python train.py --dataset="capsule endoscopy frames (Kvasir-Capsule)" --train_examples=42238 --horizontal_flip=true --hidden_act="relu" --pixel_unshuffle=2 --widths=[64, 128, 128] --blocks_per_level=2 --upsampling="nearest_conv" --muon_scale="match_rms_adamw" --momentum=0.98 --nesterov=true --orthogonalizer="newton_schulz_5" --batch_size=256 --epochs=59.4 --final_lr_fraction=0
Rows from block 7, named by matrix and row number. Rows with one number belong to one channel. Each number is 200 + 20 x the weight over its row's rms, rounded and kept within 0 to 999. All counts start at 0. After the name is the row's rms in percent of the matrix's.
# convs0: first 3x3 conv (model.decb.0.1.convs.0.weight, 128x128x3x3), inputs 81-89, a 3x3 kernel for each
# convs1: second 3x3 conv (model.decb.0.1.convs.1.weight, 128x128x3x3, transposed), outputs 81-89, a 3x3 kernel for each
convs0.96,087,198,205,208,178,185,190,164,172,178,191,202,196,184,199,194,173,192,187,184,196,213,190,204,219,207,227,237,175,158,145,204,195,180,212,204,184,201,198,201,199,194,192,198,199,202,209,202,195,204,203,208,196,191,203,144,156,153,159,188,183,153,183,175,181,185,174,205,205,193,210,212,208,232,228,212,239,231,212,235,228,208
convs1.96,109,173,193,215,156,184,211,164,185,207,223,233,234,225,240,234,216,233,237,184,181,187,201,191,187,192,191,188,214,192,196,223,190,183,243,212,196,221,217,216,203,190,194,207,200,205,237,234,218,227,225,195,229,222,190,190,206,209,190,214,221,175,194,205,212,204,200,189,196,190,195,201,192,206,206,222,214,214,239,217,223,239
convs0.97,097,204,207,202,182,171,156,191,176,167,207,207,222,198,201,191,228,227,203,238,218,213,229,200,190,217,187,177,190,208,190,182,207,195,178,203,198,188,204,189,189,202,186,183,181,165,164,194,194,179,207,208,166,185,182,201,224,192,229,246,187,243,239,171,184,177,175,193,182,173,207,200,182,178,192,202,185,209,213,182,217,210
convs1.97,096,201,193,249,222,211,248,220,195,237,192,189,187,215,208,213,217,228,227,206,190,194,192,185,193,198,187,194,224,230,205,211,216,194,210,208,184,194,201,193,175,166,148,190,187,163,232,191,213,221,186,210,209,177,202,211,226,226,195,200,200,186,193,192,213,205,219,188,173,185,157,147,163,193,191,193,202,192,193,219,206,223
convs0.98,093,188,187,203,200,198,212,202,200,211,235,225,238,227,217,232,237,235,248,196,207,216,207,217,227,213,214,229,179,164,167,181,164,173,206,196,209,186,185,184,200,205,203,196,199,195,232,217,216,227,207,206,224,208,204,193,198,199,200,201,198,208,209,215,199,188,204,213,204,214,219,216,223,219,229,232,206,214,221,192,195,202
convs1.98,094,180,198,211,179,181,182,184,178,183,191,178,179,214,191,197,209,200,200,199,182,173,211,195,186,195,181,176,195,198,195,168,177,190,170,188,188,240,224,218,213,193,181,251,229,213,215,215,223,215,216,237,190,196,221,193,198,217,181,186,204,181,191,203,191,191,197,193,197,207,206,227,224,222,206,195,213,216,229,211,229,238
convs0.99,099,197,208,218,190,193,198,199,200,215,181,177,170,191,177,179,204,195,194,222,211,215,188,185,197,167,167,174,219,225,222,210,211,202,196,193,182,189,186,181,178,181,181,170,175,173,179,193,182,207,222,204,205,217,198,183,189,192,195,195,189,208,197,187,168,178,164,170,178,160,187,191,167,205,218,215,193,205,205,209,218,214
convs1.99,122,200,224,228,173,195,208,184,205,211,207,185,176,222,198,183,200,190,180,198,178,176,225,209,199,227,216,215,195,176,165,192,172,153,209,198,181,234,220,213,220,208,199,214,196,189,182,200,207,201,223,224,199,208,195,226,227,230,207,208,218,202,197,201,171,191,205,178,202,215,179,190,196,190,194,214,174,175,198,176,178,205
convs0.100,098,191,192,207,170,167,185,180,184,197,210,217,215,197,208,200,171,185,181,188,191,193,191,196,195,206,214,214,185,203,211,180,200,213,182,196,210,168,180,192,198,213,221,216,227,223,172,166,161,171,169,159,169,188,181,219,204,212,218,213,227,194,207,236,167,175,162,161,169,158,164,165,155,197,208,211,195,196,192,193,206,212
convs1.100,109,220,202,175,220,194,168,193,170,157,218,239,251,193,201,219,165,167,188,198,175,188,189,155,177,195,180,194,188,174,164,198,202,196,197,217,201,173,176,205,205,211,233,239,231,231,209,224,190,222,230,199,210,224,204,225,219,213,203,205,191,188,187,180,224,221,237,215,208,221,203,194,219,229,222,215,214,200,179,224,193,160
convs0.101,105,240,242,249,200,202,209,210,214,218,201,192,200,214,204,217,187,176,182,179,172,169,191,194,187,207,215,207,191,192,188,201,205,200,197,207,208,147,158,158,157,175,179,190,200,193,180,200,196,209,225,219,180,198,202,191,200,203,196,204,206,211,212,196,198,192,190,203,197,187,211,207,198,198,184,152,201,187,161,203,198,186
convs1.101,112,220,220,213,207,204,185,186,192,185,188,177,183,191,182,184,189,191,198,164,165,177,175,202,207,197,210,208,166,200,214,159,204,223,173,185,186,184,179,185,233,201,203,249,222,238,203,208,212,184,203,209,207,237,236,238,208,187,239,215,203,211,202,201,152,138,157,178,169,169,211,201,188,189,181,212,211,211,218,233,233,231
convs0.102,105,174,163,183,182,178,204,193,195,216,207,218,221,214,225,227,217,226,215,189,177,150,224,209,166,249,240,198,189,185,176,203,197,188,221,223,223,201,210,216,181,199,208,166,188,200,204,222,240,197,212,230,178,184,196,216,202,190,203,199,206,190,186,191,167,167,172,181,180,196,217,220,232,209,199,181,201,190,177,200,192,179
convs1.102,110,229,228,207,228,229,197,199,197,191,170,178,176,199,215,218,164,183,198,151,168,165,149,179,184,138,173,196,186,179,166,198,203,192,207,206,207,193,188,179,194,192,189,228,228,239,204,199,191,192,189,190,212,195,192,231,231,205,221,229,208,180,206,212,200,184,184,209,187,177,199,210,206,224,206,214,220,199,205,207,186,187
convs0.103,111,225,212,204,203,186,182,187,169,166,241,218,206,246,227,220,206,196,193,227,219,219,221,216,214,202,195,192,172,178,182,197,206,209,213,216,207,184,213,223,169,184,196,171,179,195,213,184,170,220,197,183,228,208,194,180,185,178,193,213,197,217,231,202,217,216,201,184,184,168,156,162,158,202,221,221,204,224,220,191,211,208
convs1.103,090,231,211,220,221,214,235,203,199,219,199,192,194,201,207,203,199,209,199,183,200,223,178,195,216,167,176,200,185,187,174,192,206,195,192,195,188,181,191,193,210,205,203,225,219,207,171,178,158,189,198,182,192,194,170,194,180,173,211,207,201,251,247,259,237,226,242,228,219,238,213,213,237,198,202,193,181,192,183,202,215,200
convs0.104,097,205,211,205,204,205,198,204,201,199,203,215,223,189,209,220,205,226,232,188,188,195,170,170,191,164,170,198,186,190,181,184,192,190,184,191,197,192,192,194,188,186,189,180,178,177,198,200,209,215,219,232,205,220,233,180,189,192,207,217,207,203,204,197,196,206,213,207,217,234,202,217,226,162,157,158,168,170,169,162,172,180
convs1.104,086,221,225,227,224,220,221,225,224,234,204,198,187,193,189,185,199,211,211,215,224,243,214,226,247,213,209,227,179,178,197,185,180,199,202,188,184,197,186,184,228,225,219,231,228,225,204,203,207,201,197,202,213,202,209,181,195,181,189,193,167,188,185,171,212,206,210,196,200,206,209,203,202,241,212,215,227,203,202,245,233,215
convs0.105,096,182,186,196,190,195,209,191,198,214,180,186,167,185,195,189,175,183,180,219,207,211,205,192,203,198,197,215,220,224,225,215,215,215,195,198,190,177,187,205,205,210,220,225,220,225,225,241,243,207,222,235,204,216,229,242,236,234,225,222,224,196,196,203,191,188,191,218,204,199,260,244,222,183,197,189,187,200,201,199,207,198
convs1.105,094,219,211,209,242,235,228,199,204,210,214,206,207,232,227,227,187,187,198,200,183,175,188,172,175,177,167,175,199,205,221,191,183,190,232,228,227,210,183,184,211,186,172,245,221,213,226,226,227,234,234,234,224,240,249,184,206,205,184,221,225,157,185,194,218,207,203,214,201,198,202,204,214,193,186,197,202,204,198,166,172,179
convs0.106,101,211,197,215,204,192,214,200,198,220,202,198,201,217,217,222,210,217,232,203,197,202,201,184,187,199,184,189,165,183,178,174,183,186,164,168,175,171,188,202,163,174,185,165,179,181,225,221,201,225,233,217,201,217,215,225,209,179,218,210,184,211,212,196,158,157,169,172,171,178,179,182,185,202,201,203,213,205,207,213,209,208
convs1.106,085,189,188,211,216,225,232,180,190,204,205,212,210,214,205,192,230,224,215,175,176,196,173,173,179,199,190,186,209,222,205,214,222,220,187,188,196,221,236,223,204,209,212,198,197,193,207,190,204,216,205,219,184,188,196,203,199,171,216,205,175,194,185,178,217,209,228,217,209,207,231,239,231,204,211,220,198,198,201,210,209,213
convs0.107,095,184,190,186,195,203,203,199,208,202,187,195,183,198,212,193,186,207,191,173,191,200,193,207,214,203,212,216,210,210,199,203,204,195,195,187,179,223,235,223,210,220,205,218,223,208,219,219,218,221,218,217,209,209,217,245,245,232,247,242,232,242,231,215,190,197,180,199,204,191,193,205,190,213,218,210,223,221,210,219,223,211
convs1.107,096,237,226,235,225,219,228,224,223,230,214,196,202,229,205,211,249,240,242,181,179,175,197,203,203,200,194,195,208,209,202,187,188,184,181,175,173,173,177,178,179,180,167,185,178,159,198,183,186,198,184,193,195,186,190,186,182,191,173,167,177,158,158,184,225,221,229,222,220,224,215,209,225,222,209,210,230,218,212,248,231,224
convs0.108,089,211,222,203,201,220,202,176,194,184,188,191,181,199,199,193,211,207,208,237,228,212,208,203,196,189,194,196,175,174,178,193,192,194,189,182,188,212,204,215,214,204,205,215,204,208,182,174,172,175,175,176,172,184,183,208,190,205,194,191,202,164,166,185,232,232,225,204,205,209,196,199,211,190,186,185,194,190,179,208,201,190
convs1.108,091,176,185,172,175,190,170,170,176,173,204,194,176,219,219,203,230,225,216,181,176,192,196,196,215,218,230,239,217,219,213,225,223,209,232,221,205,166,171,192,161,158,179,163,167,174,185,204,206,188,208,208,179,193,200,224,233,243,197,208,213,195,203,209,216,216,223,197,197,194,213,205,188,245,230,212,231,208,191,204,184,170
convs0.109,096,192,188,184,194,182,178,195,183,181,184,187,196,188,198,203,186,198,198,164,169,187,184,188,205,230,225,237,209,200,192,220,214,210,217,217,219,166,178,169,202,210,198,193,191,191,190,183,186,199,197,198,190,191,204,187,193,204,201,203,215,197,201,202,210,216,214,204,204,210,212,221,234,218,216,211,205,207,193,209,212,203
convs1.109,093,237,229,206,232,230,201,225,220,187,189,177,182,195,187,196,168,169,179,192,192,196,205,207,208,179,175,174,174,172,168,163,154,155,187,184,188,184,175,180,204,189,197,211,200,217,181,174,179,199,205,198,221,218,212,206,201,211,183,171,180,176,170,180,160,167,195,175,175,198,195,193,204,176,159,172,181,174,180,195,189,183
convs0.110,106,209,202,202,203,197,199,187,181,191,169,164,166,194,190,193,206,201,206,211,215,219,194,200,201,191,199,197,233,235,214,246,250,227,255,253,227,284,280,285,256,236,235,225,203,205,206,210,221,193,196,199,182,184,171,176,174,164,207,203,185,219,214,193,198,197,201,192,201,202,194,208,214,208,201,189,222,215,193,225,223,205
convs1.110,096,207,180,182,213,195,200,221,207,204,170,165,166,187,187,188,225,225,228,186,195,195,178,181,185,190,173,166,192,196,205,196,180,188,189,167,157,198,187,183,184,182,191,171,169,164,208,209,216,205,219,222,204,208,211,186,178,152,193,195,165,198,205,188,236,220,241,193,200,217,168,171,186,216,188,205,206,179,205,227,204,219
convs0.111,097,202,217,235,205,214,234,213,218,226,219,213,206,224,231,225,209,218,212,183,192,202,185,191,204,186,197,211,204,199,204,203,206,221,220,230,242,175,179,177,176,185,185,164,170,173,190,209,210,197,204,192,225,212,195,199,192,178,208,209,181,199,200,164,204,211,232,213,228,251,228,244,260,168,165,152,175,183,181,203,219,220
convs1.111,100,221,233,223,216,218,206,192,187,179,189,199,209,185,200,211,199,214,221,177,182,186,192,194,193,213,217,208,223,213,204,204,194,191,204,199,206,202,216,220,190,190,206,191,193,211,216,195,213,198,223,224,207,228,223,226,212,197,231,223,199,237,236,215,183,193,199,172,189,190,183,191,187,148,161,216,168,175,208,238,232,248
convs0.112,099,197,207,205,202,217,205,216,223,202,190,206,218,193,224,232,193,210,214,192,203,203,181,181,188,163,161,174,202,205,221,223,233,235,234,230,226,203,198,174,205,195,171,196,180,164,164,175,181,155,169,167,175,194,191,221,204,212,211,209,201,192,209,205,211,206,206,192,181,186,183,178,186,189,190,179,173,182,182,167,174,185
convs1.112,094,188,198,181,184,201,183,175,190,178,144,134,165,207,207,240,187,188,214,206,200,206,201,200,207,182,174,183,187,196,196,184,187,180,180,154,159,225,204,194,226,201,185,242,230,224,204,204,201,216,236,236,206,217,215,197,197,185,233,245,210,192,207,193,222,204,182,222,206,175,221,225,189,182,179,193,211,219,224,181,184,198
convs0.113,091,164,174,184,198,194,191,210,207,198,194,200,194,198,207,197,189,193,176,189,178,178,220,207,209,237,231,227,226,230,238,221,226,235,207,217,224,207,209,221,208,202,216,192,184,195,188,193,201,204,213,218,189,201,207,189,200,200,216,221,224,228,242,237,195,213,223,186,201,205,172,186,183,218,213,198,225,225,208,200,208,199
convs1.113,095,181,189,206,186,198,224,198,214,230,205,199,207,210,209,209,218,220,213,182,178,188,200,188,188,218,216,212,175,181,176,176,183,175,178,177,167,174,179,185,161,166,171,195,196,199,188,186,194,205,209,226,197,205,220,207,202,215,204,197,201,187,174,189,195,183,190,189,182,190,195,188,187,210,196,205,193,191,208,208,222,237
convs0.114,097,197,206,208,186,195,193,186,187,189,217,209,217,194,186,195,172,166,184,189,211,209,182,202,202,162,169,167,196,201,194,208,211,201,201,204,189,187,177,184,191,169,184,213,191,195,227,211,217,207,198,199,194,176,181,228,231,239,232,252,259,230,241,246,215,216,230,198,207,220,177,185,193,213,220,210,209,215,209,214,215,205
convs1.114,091,257,218,229,242,201,213,224,209,227,208,206,198,197,186,193,187,181,185,214,205,202,235,222,214,230,203,190,179,188,179,188,204,203,185,198,203,198,195,193,198,193,201,208,209,207,165,182,185,181,194,185,195,196,189,192,195,222,183,185,206,187,199,230,169,165,197,186,181,210,189,187,195,202,205,210,198,196,199,199,187,201
convs0.115,103,198,189,186,200,190,189,194,189,190,241,241,228,251,254,239,231,228,212,196,188,191,197,194,191,204,196,189,186,192,179,204,218,202,211,211,196,175,164,169,177,165,159,177,169,160,235,254,245,237,247,240,205,209,209,157,175,173,177,185,189,179,182,189,185,184,185,186,186,187,197,202,206,194,201,195,201,208,198,196,202,191
convs1.115,093,215,237,224,228,239,226,226,224,210,215,204,201,201,186,191,203,190,196,215,196,186,203,174,175,205,189,192,173,177,199,179,197,213,178,207,213,215,222,230,209,216,226,190,187,195,218,201,173,201,196,182,193,191,192,223,236,237,220,226,219,218,215,213,185,185,187,203,207,206,203,215,213,217,212,202,198,199,203,216,236,240