config = dict(
    model='image colorization model',
    dataset='capsule endoscopy frames (Kvasir-Capsule)',
    train_examples=42238,
    image_size=48,
    crop_scale_min=1,
    horizontal_flip=True,
    rotation_deg=5,
    task='colorization',
    loss='l1',
    arch='unet',
    norm='groupnorm',
    activation='relu',
    weight_standardization=False,
    pixel_unshuffle=2,
    widths=[64, 128, 128],
    blocks_per_level=2,
    block='basic',
    attention=False,
    upsampling='nearest_conv',
    init='orthogonal',
    residual_init='none',
    optimizer='normuon',
    muon_scale='match_rms_adamw',
    lr=0.0031,
    momentum=0.98,
    nesterov=True,
    orthogonalizer='newton_schulz_5',
    adamw_lr_other_params=0.0019,
    cautious_weight_decay=True,
    steps=9800,
    batch_size=256,
    epochs=59.4,
    lr_schedule='wsd',
    decay_fraction=0.3,
    final_lr_fraction=0,
    warmup_steps=490,
    weight_decay=0.03,
    adamw_weight_decay_other_params=0.05,
)
Rows from block 5, named by matrix and row number. Rows with one number belong to one channel. Each number is 128 + 24 x the weight over its row's rms, rounded and kept within 0 to 255. All counts start at 0. After the name is the row's rms in percent of the matrix's.
# convs0: first 3x3 conv (model.mid.1.convs.0.weight, 128x128x3x3), inputs 84-95, a 3x3 kernel for each
# convs1: second 3x3 conv (model.mid.1.convs.1.weight, 128x128x3x3, transposed), outputs 84-95, a 3x3 kernel for each
convs0.59 111 [105 142 151 156 155 141 184 161 120 148 167 158 138 129 151 192 169 155 154 140 120 163 185 178 146 155 147 147 120 110 139 137 142 183 177 129 158 173 196 148 129 156 150 118 122 144 129 130  97 118 113 111 104 110 133 132 113 110 133 149 126 129 134 130 130 123 120 110 116 140 146 119 123 116 121 136 114 126 159 160 141 111 115 132 123 148 141 142 154 122 143 131 149 127 110 143 112 117 124 119 139  96 146 132 139 184 185 203]
convs1.59 129 [131 154 136  93  87  64  99 112 103 135 140 116 134 178 152 107 134 139 177 159 149 141 116 134 115 102 143 140 149 168 135 152 169 178 182 184 147 133 147 164 125 144 150 106 123 129 136 113 104 103 112 139 132 114 145 142 128 109 114 149  99 111 159 145 144 152 129 151 163 116 164 172 179 160 129 166 143 120 123 101 100 169 130 139 127 111 129 128 134 131  92  74  54  98  86  81  88  86 124 123  96  95 104 100 108 129 141 150]
convs0.60 129 [102 114 135 112 113 124 120 150 129 117 139 105 119 112 105 103  73  52 162 153 141 129 143  95 125 158 102 119 106 102 102 118 214 168 123 216 150 113  99 148 118 110 118 128 153 107 117 112 117 120 130 150 114 118 138 142 100 106 114 130 106 110 130  97  91 122 151 105 151 127  74 143 114 119  90 133 136  74 119 133  94 110 105  90 105  95  93 117 114  97  89 111 106 154 103 147 223 162 169 124 133  93  94  91  75 116 101 106]
convs1.60 138 [149 102  88 133  94 105 137 114 135  91 124 118  84 100  97 108 112 130 115 105 101  95 111 111 113 121 111 102  70 119 109  74 116 120  78  80 124 143 127 137 136 110 127 149 131  97 138 142 124 155 153 107 105  98 137 123 116 132 140 144 148 146 152 113 130 115  95 104  97 112 125  92 138 107  93 152 136  66 132 157 115 135 123 119 118 126 143 152 156 157 151 142 148 167 118 170 140 111 141 119 120 132 123 114 161 123 122 182]
convs0.61 106 [113 144 131 133 152 141 127 114 117 163 167 164 136 151 160 146 164 168 125 121 151 170 196 159 161 165 151 122 112 119 123 119 164 119 109 152 124  96 105 121 122 107 112 113  73 126 124 104 141 127 118 167 139 108 137 159 166 138 123 136 115  89 107 128 116  94 128 112 164 129 136 116 161 126 135 141 114 116 163 152 150  97 141 122 117 139 157 105 120 160 132 173 179 166 158 162 125 116  90 120 108 104 102 113 130 111  96  79]
convs1.61 098 [104 105 138 134 122 139 167 159 166 137 124 133 125 119 119 116 109 114  95 120 117 109 117 122 127 118 100 130 144 132 111 144 113 122 131 113 153 160 123 122 147 108 109 117 108 121 161 160 126 136 123 145 136 127  95 144 149 144 160 118 149 133  87 140 127 117 122 148 114  88 112  89 115 110 130  89  83 118 126  98 114 145 129 131 150 147 119 128 129 108 136 144 164 118 118 151 102  85  97 130 129 112 154 132 117 133 108  94]
convs0.62 101 [124  93 101 146 142 120 126 152 149 100  97 118 115  93  91  91 105  82 176 192 180 155 181 151 115 139 151 135 126  97 165 108 122 136 137 129 122 130 137 154 163 179 121 117 134 158 141 146 125 129 135 103 159 162 127  86  86 114 125 114  97 127 111 165 120 134 142 140 125 148 163 128 141 163 123 119 107 114 127  90  88 119 135 162 103 105 113 118 143 124 127 138 120 107 112 113 156 154 143  84  89  92 113 125 138 129 126 130]
convs1.62 092 [108  89  96 105 106 118 109  96 127 151 162 152 138 140 137  72  85 105 149 130 118 167 163 136 135 132 124 170 151 146 138 101  99 132 105  97 126 103 108 117  95 116 133 119 140 109 102 127 130 131 143 141 145 139 117 119 122 125 135 140 103 141 139 145 149 145 135 146 145 146 149 142 115 100 104 129 112 106 109 120 124 113 146 180 135 131 158 195 191 204 107 143 130 116 148 129 129 160 146 142 136 132 108  96 108 119 105 129]
convs0.63 091 [121 142 143 163 153 124 166 156 127 125  99  89 114 106 117 164 120 109  97 112 114  97 101 111 148 160 163 154 115 121 144 130 143 102 122 132 126 126  85 148 135 109 155 140 116 139 148 131 107 130 127 144 142 154 122 164 142 103 130  97 108 101 108 138 132 118 144 105  75 106 116 113 151 148 169 152 137 170 139 138 146 131 133 152  98 107 126 108 103 103  96  89 144 102  99 136 106 150 143 152 149 140 166 132 183 196 157 207]
convs1.63 074 [120 124 125 141 127 132 126 117 122 168 142  91 129 130 109 109 134 124 143 116 108 150 141 131 112 120 118 127 122 113 118 115 123 121 121 144 137 142 120 124 132 108 132 153 125 155 174 146 156 170 135 146 159 144 116 138 148 134 157 177 120 142 154 129 128 136 117  90 109 123 101 130 101 120 130  96 121 141 146 142 129 159 158 142 153 156 141 119 137 125 111 111 110 102  84 109 103  89 125 162 121 124 148 118 128 123 121 132]
convs0.64 085 [ 99 105  85 102 121 115 136 111 129 124 114 121 102 141 155 126 110 126 109 118 133 144 133 173 130 107 153 147 140 139 174 143 121 145 155  86 104  88 109 128 148 154 136 149 177 121 107 113 104 105 110 131 150 134 121 162 158 110 115  91  83 108 108 134 154 183 128 144 174 102  96 189 105 132 131 126 155 121 108 127 155 106 118 117 103 103 125 138  90  98 158 171 102 182 148 108 171 135  95 141 124 124 158 174 135 143 149 171]
convs1.64 073 [148 151 134 140 171 174 130 140 166 137 123 129 102  87  90 148 160 144 122 154 149 104 110 129 107 116 127 181 156 122 150 144 153 154 170 185  95 115 143 107 104 147  96  99 152 142 141 142 138 154 184 156 170 206 139 138 126 148 136 137 123 114 110  80  96 118  87  74  84 110  87  86  94 105 113 142 122 130 159 168 155 146 151 143 124 153 138 121 120 132 142 182 132 160 176 139 120 131 125 109  95 109 134 130 135 132 128 126]
convs0.65 106 [ 83  99 119 106 123 119 106 125 133 101 131 142 101 124 170  94 119 147 116 124 142 153 151 154 163 142 145 167 153 164 112 117 141 148 102  94 174 174 138 163 183 203 152 146 155 130 129 127 114 134 127 140 147 153 150 135 142 159 131 114 129 117 120 156 129 135 172 136 134 143 125  94 121 120 101 139 132 148 174 141 167 184 175 156 150 158 126 136 130 118 138 158 136 106 120  90 118 140 149 134 159 171 143 164 170 104 154 138]
convs1.65 109 [134 144 125 158 145 152 148 109 135 107 138 163 110 117 118 124 104 105 152 148 146 131 142 167 131 125 107 137 140 132 131 146 122 118 118  91 137 137 149 135 135 155 125 126 155 109 116 112 113 113 106 118 133 105 114 116 125 122 107 125 133 104 104 109 147 132  67 105 104  71  73 111 110 124  83 129 173 127 133 186 149 153 136 148 187 135 131 163 142 126 117 117 114 143 148 147 122 147 159  35  11  51  99 106 120 104 110 106]
convs0.66 097 [100 120 109 104 100 102  88  78  99 121 122 107 138 127 106 146 175 152 104 137 145 105 131 158 134 162 120 112 105  93 119 114 111 129 138 124  97 101 109 139 133  98 138 142 113 114 110 113 124 120 124 123 116 137 135 107 106 112 106  93 121 110  95 142 124 150 111 114 147 101  80 113 133 138 123 142 129 142 137 134 164 108 104 112 119 115  94 123 128 137 106 115 119 135 121 131 131 106 123 134 175 111 109 105  86  97  93 106]
convs1.66 113 [104 111 105 130 138 126 155 149 144 114 116 109 118 133 111 116 123  98 115 117 116 132 153 152 150 160 150 124 146 166 132 132 139 142 151 153 126 137 137 126 153 147 112 143 148 110 106 121 108 129 161 105 112 151 127 132 153 103 119 132 122 118 126 162 155 160 161 155 167 130 151 178 108 124 150 136 149 164 142 154 163 114 123 119 111 114 109 134 146 133 161 161 146 159 144 134 134 121 132 141 130 135 147 116 115 121 105 108]
convs0.67 111 [150 154 146 155 145 139 122 138 133 133 107 116 141 119 127 135 145 124 104  99 130 144 134 139 162 135 143 120 133  96 142 137 115 158 170 100 104  85  92 109 101 133 129 130 155 119 134 139  79 110 124 106  98 134 135 164 117 127 124  84 138  68 108 124 127 131 120 139 148 128 133 121 126 111 138 140 135 141 138 148 142 140 133 150 119 144 145  73 110 118 170 200 104  83 163 144  94 142 133 111 114 103 143 113 125 122 110 141]
convs1.67 126 [101 100 118  95 131 149 115 147 133  99  83 127 146 135 147 132 130 147 104  97 164 108  93 136 133 141 124 175 128 110 146 117 106 146 119 134 109 110 153 103 120 179  99  96 160 126 139 139 140 153 164 163 172 198 146 171 145 162 153 138 135 131 125 109  67 133 116  95 128 140 132 116  81  68  81 130 125 106 118 116 127 168 161 133 127 135 127 114 140 157 121 213 181 133 139 147 115 130 135 156 181 138 161 162 132 124 141 145]
convs0.68 096 [118  86 101 118 109 101 125 137 134  86 145 135  90 147 145 114 126 144 141 142 170 105 149 127 107 125 124  96 146 122 145 146 105  92 119 115 123 147 106 164 130 121 128 159 147 113 117 124  63 121 159  75 103 152 138 134 123 158 131 110 172 115 130 138 130 132 142 158 135 154 133 111  87  98 102 103 115 154 120 133 152 150 147 156 141 155 151 115 123 138 124 132 154 129 146 143 120 140 146 103 130 113 113 133  84  97 103 108]
convs1.68 083 [153 141 121 127 107 115 162 157 158 113 115 136 127 137 140 151 141 113 140 125 132 120 135 176 110 137 164 104  98  89  91  84  65 132 133 109 125 111 123 136 136 136 157 142 147 101  99  79  69  91 106 103 134 143 104  91  87 102 100 102 118 148 136  40  59  94  80 118 135  91 117 127 138 157 166 139 160 153 114 131 137 107 119 135 149 158 169 145 142 156 145 140 159 158 158 150 167 156 154  90  70  77  74  87  84  90 119 114]
convs0.69 115 [131 143 127 140 155 134 131 145 168 117 129  95 123 110 137 135 110 161 122 150 121 119 120 121  94  91 125 110 142 124 137 149 110 163 111 137  85 117 139 136 142 158 153 122 116 132 113 124 141 116 152  98 110 125 122 127  94 132 126 117  97 155 142 167 159 132 173 150 137 140 168 148 124 138 135  84  99  87  93  83  74  96 114  93 107 146 116 130 152 151 225 169 143 255 183 144 187 108 111 128 133 114  85  67  88  95  99  93]
convs1.69 121 [123 126 132 133 146 115 125 112  92 118 112 120 134 148 143 130 137 125 138 100 121 138 117 131 104 103 111 173 155 144 109 116 130 120  95 107 106 130 167 100 111 149 115 108 144 129 123 125 168 180 152 156 156 136 131 131 122 148 132 130 142 119 133 130  97 129 150 122 147 123 113 109  62  67 100  91  94  91 117 122 122 139 129 110 130 116 140 141 115 146 176 186 177 179 152 165 155 124 163 167 171 143 133 137 121 118 128 143]
convs0.70 115 [119 148 160 124 120 126 129 114 132 113 145 139 106 123 129  87 110 118 144 141 159 113 132 160 131 106 149 159 146 141 179 143 148 136 152 115 106 134 118 119 105 118 144 146 120 113 140 138 113 118 128 121 117 129 123 132 130 145 118  91 131 155 108 138 100 109 171 109 103 122 101 102 112 130 137 112 114 131 108 110 117 103  91 117 101  82 111  94 104 106 112 127 102 163 127 114 139 134  85 142 140 182 135 129 180  92 128 159]
convs1.70 147 [142 160 133 143 157 127 121 116 127  84 105  95  92 121 123 123 148 141  92 119 104  96 136 151 102 152 157 124 119 112  80  96 107 103  82 102 139 120 111 123 115 107 120 138 146  96 116 136  81 108 131  87 109 144  99 145 135 103 128 122  93 118 146 128 127 134 116 123 133 121 116 151  98 151 197  99 133 193 101 120 171 113 119 103 136 149 100 141 156 119 164 164 138 168 149  98 165 152 107 133 109 108 119 102 112 150 150 119]
convs0.71 119 [123 102 113 161 147 106 157 155 123 140 130 103 130 150 140 155 167 149  83 105 177  94 130 140 128 152 148 143 136 114 113 140 100  98 124  73 121 143 150  96 145 156 117 126 159 115 105 113 101  85  92 105 110 109 124 149 159 108 128 101  94  93 114 122 106 108 160 133 133 140 112 130  81  79 127  85  82  98 126 129 146 110 120 121 139 130 126 133 132 128 131 160 160 155 170 149 141 154 145 130 151 163 132 130 147 147 136 158]
convs1.71 123 [125 124 161 121 101 108 120 120 141 122 125 140 117 120 142 119 122 131 130 101 116 113 102  97 141 168 129 117 106  97 124 133 118 110 133 140 113 121 138 101 141 169 109 132 153 152 173 170 105 112 111 140 132 122 185 178 156 157 170 172 140  91  80 124 141 150  86  87 142 128 161 160 120 154 183 126 152 176 171 154 166 127 141 130 132 141 129 110 124 143 136 157 167 109 109  88 107  79  63 105 128 121 154 146 124 120 113  99]
convs0.72 085 [138 123 136 128 134 109  94 114  75 146 131 161 136 134 159 172 141 144  97 131 125 110 118 103 125 154 148 140 160 128 161 140 100 157 165  96 130 147 155 129  97 143 150 143 147 101 134 120 104 117 139 127 125 132 134 128 144 119 148 168 114 115 149 105  89 136 149 113 161 171 108 155 159 138 138 175 161 142 126 163 158 155 166 134 141 155 120 167 185 147 112 154 135 174 188 130 163 151 140 126 121 133 141 159 112 128 167 163]
convs1.72 078 [119 136 148 130 111 132 121  84 105 125 123 133 116 107 115 124 126 124 132 113 127 101 120 138  90 120 142 105 107 149 102 103 141 142 129 140  97 118 143  90 134 161  96 143 153 156 163 146 116 124 139  95  72 105 125 125 138 133 132 127 114 111 127 157 155 138 135 138 139 151 153 155 126 134 116 110 118  90 129 129  89 107  98  80 106 105  74 115  79  71 122 108  85 158 136  98 164 144 128 176 152 121 133 111  89 133 133 123]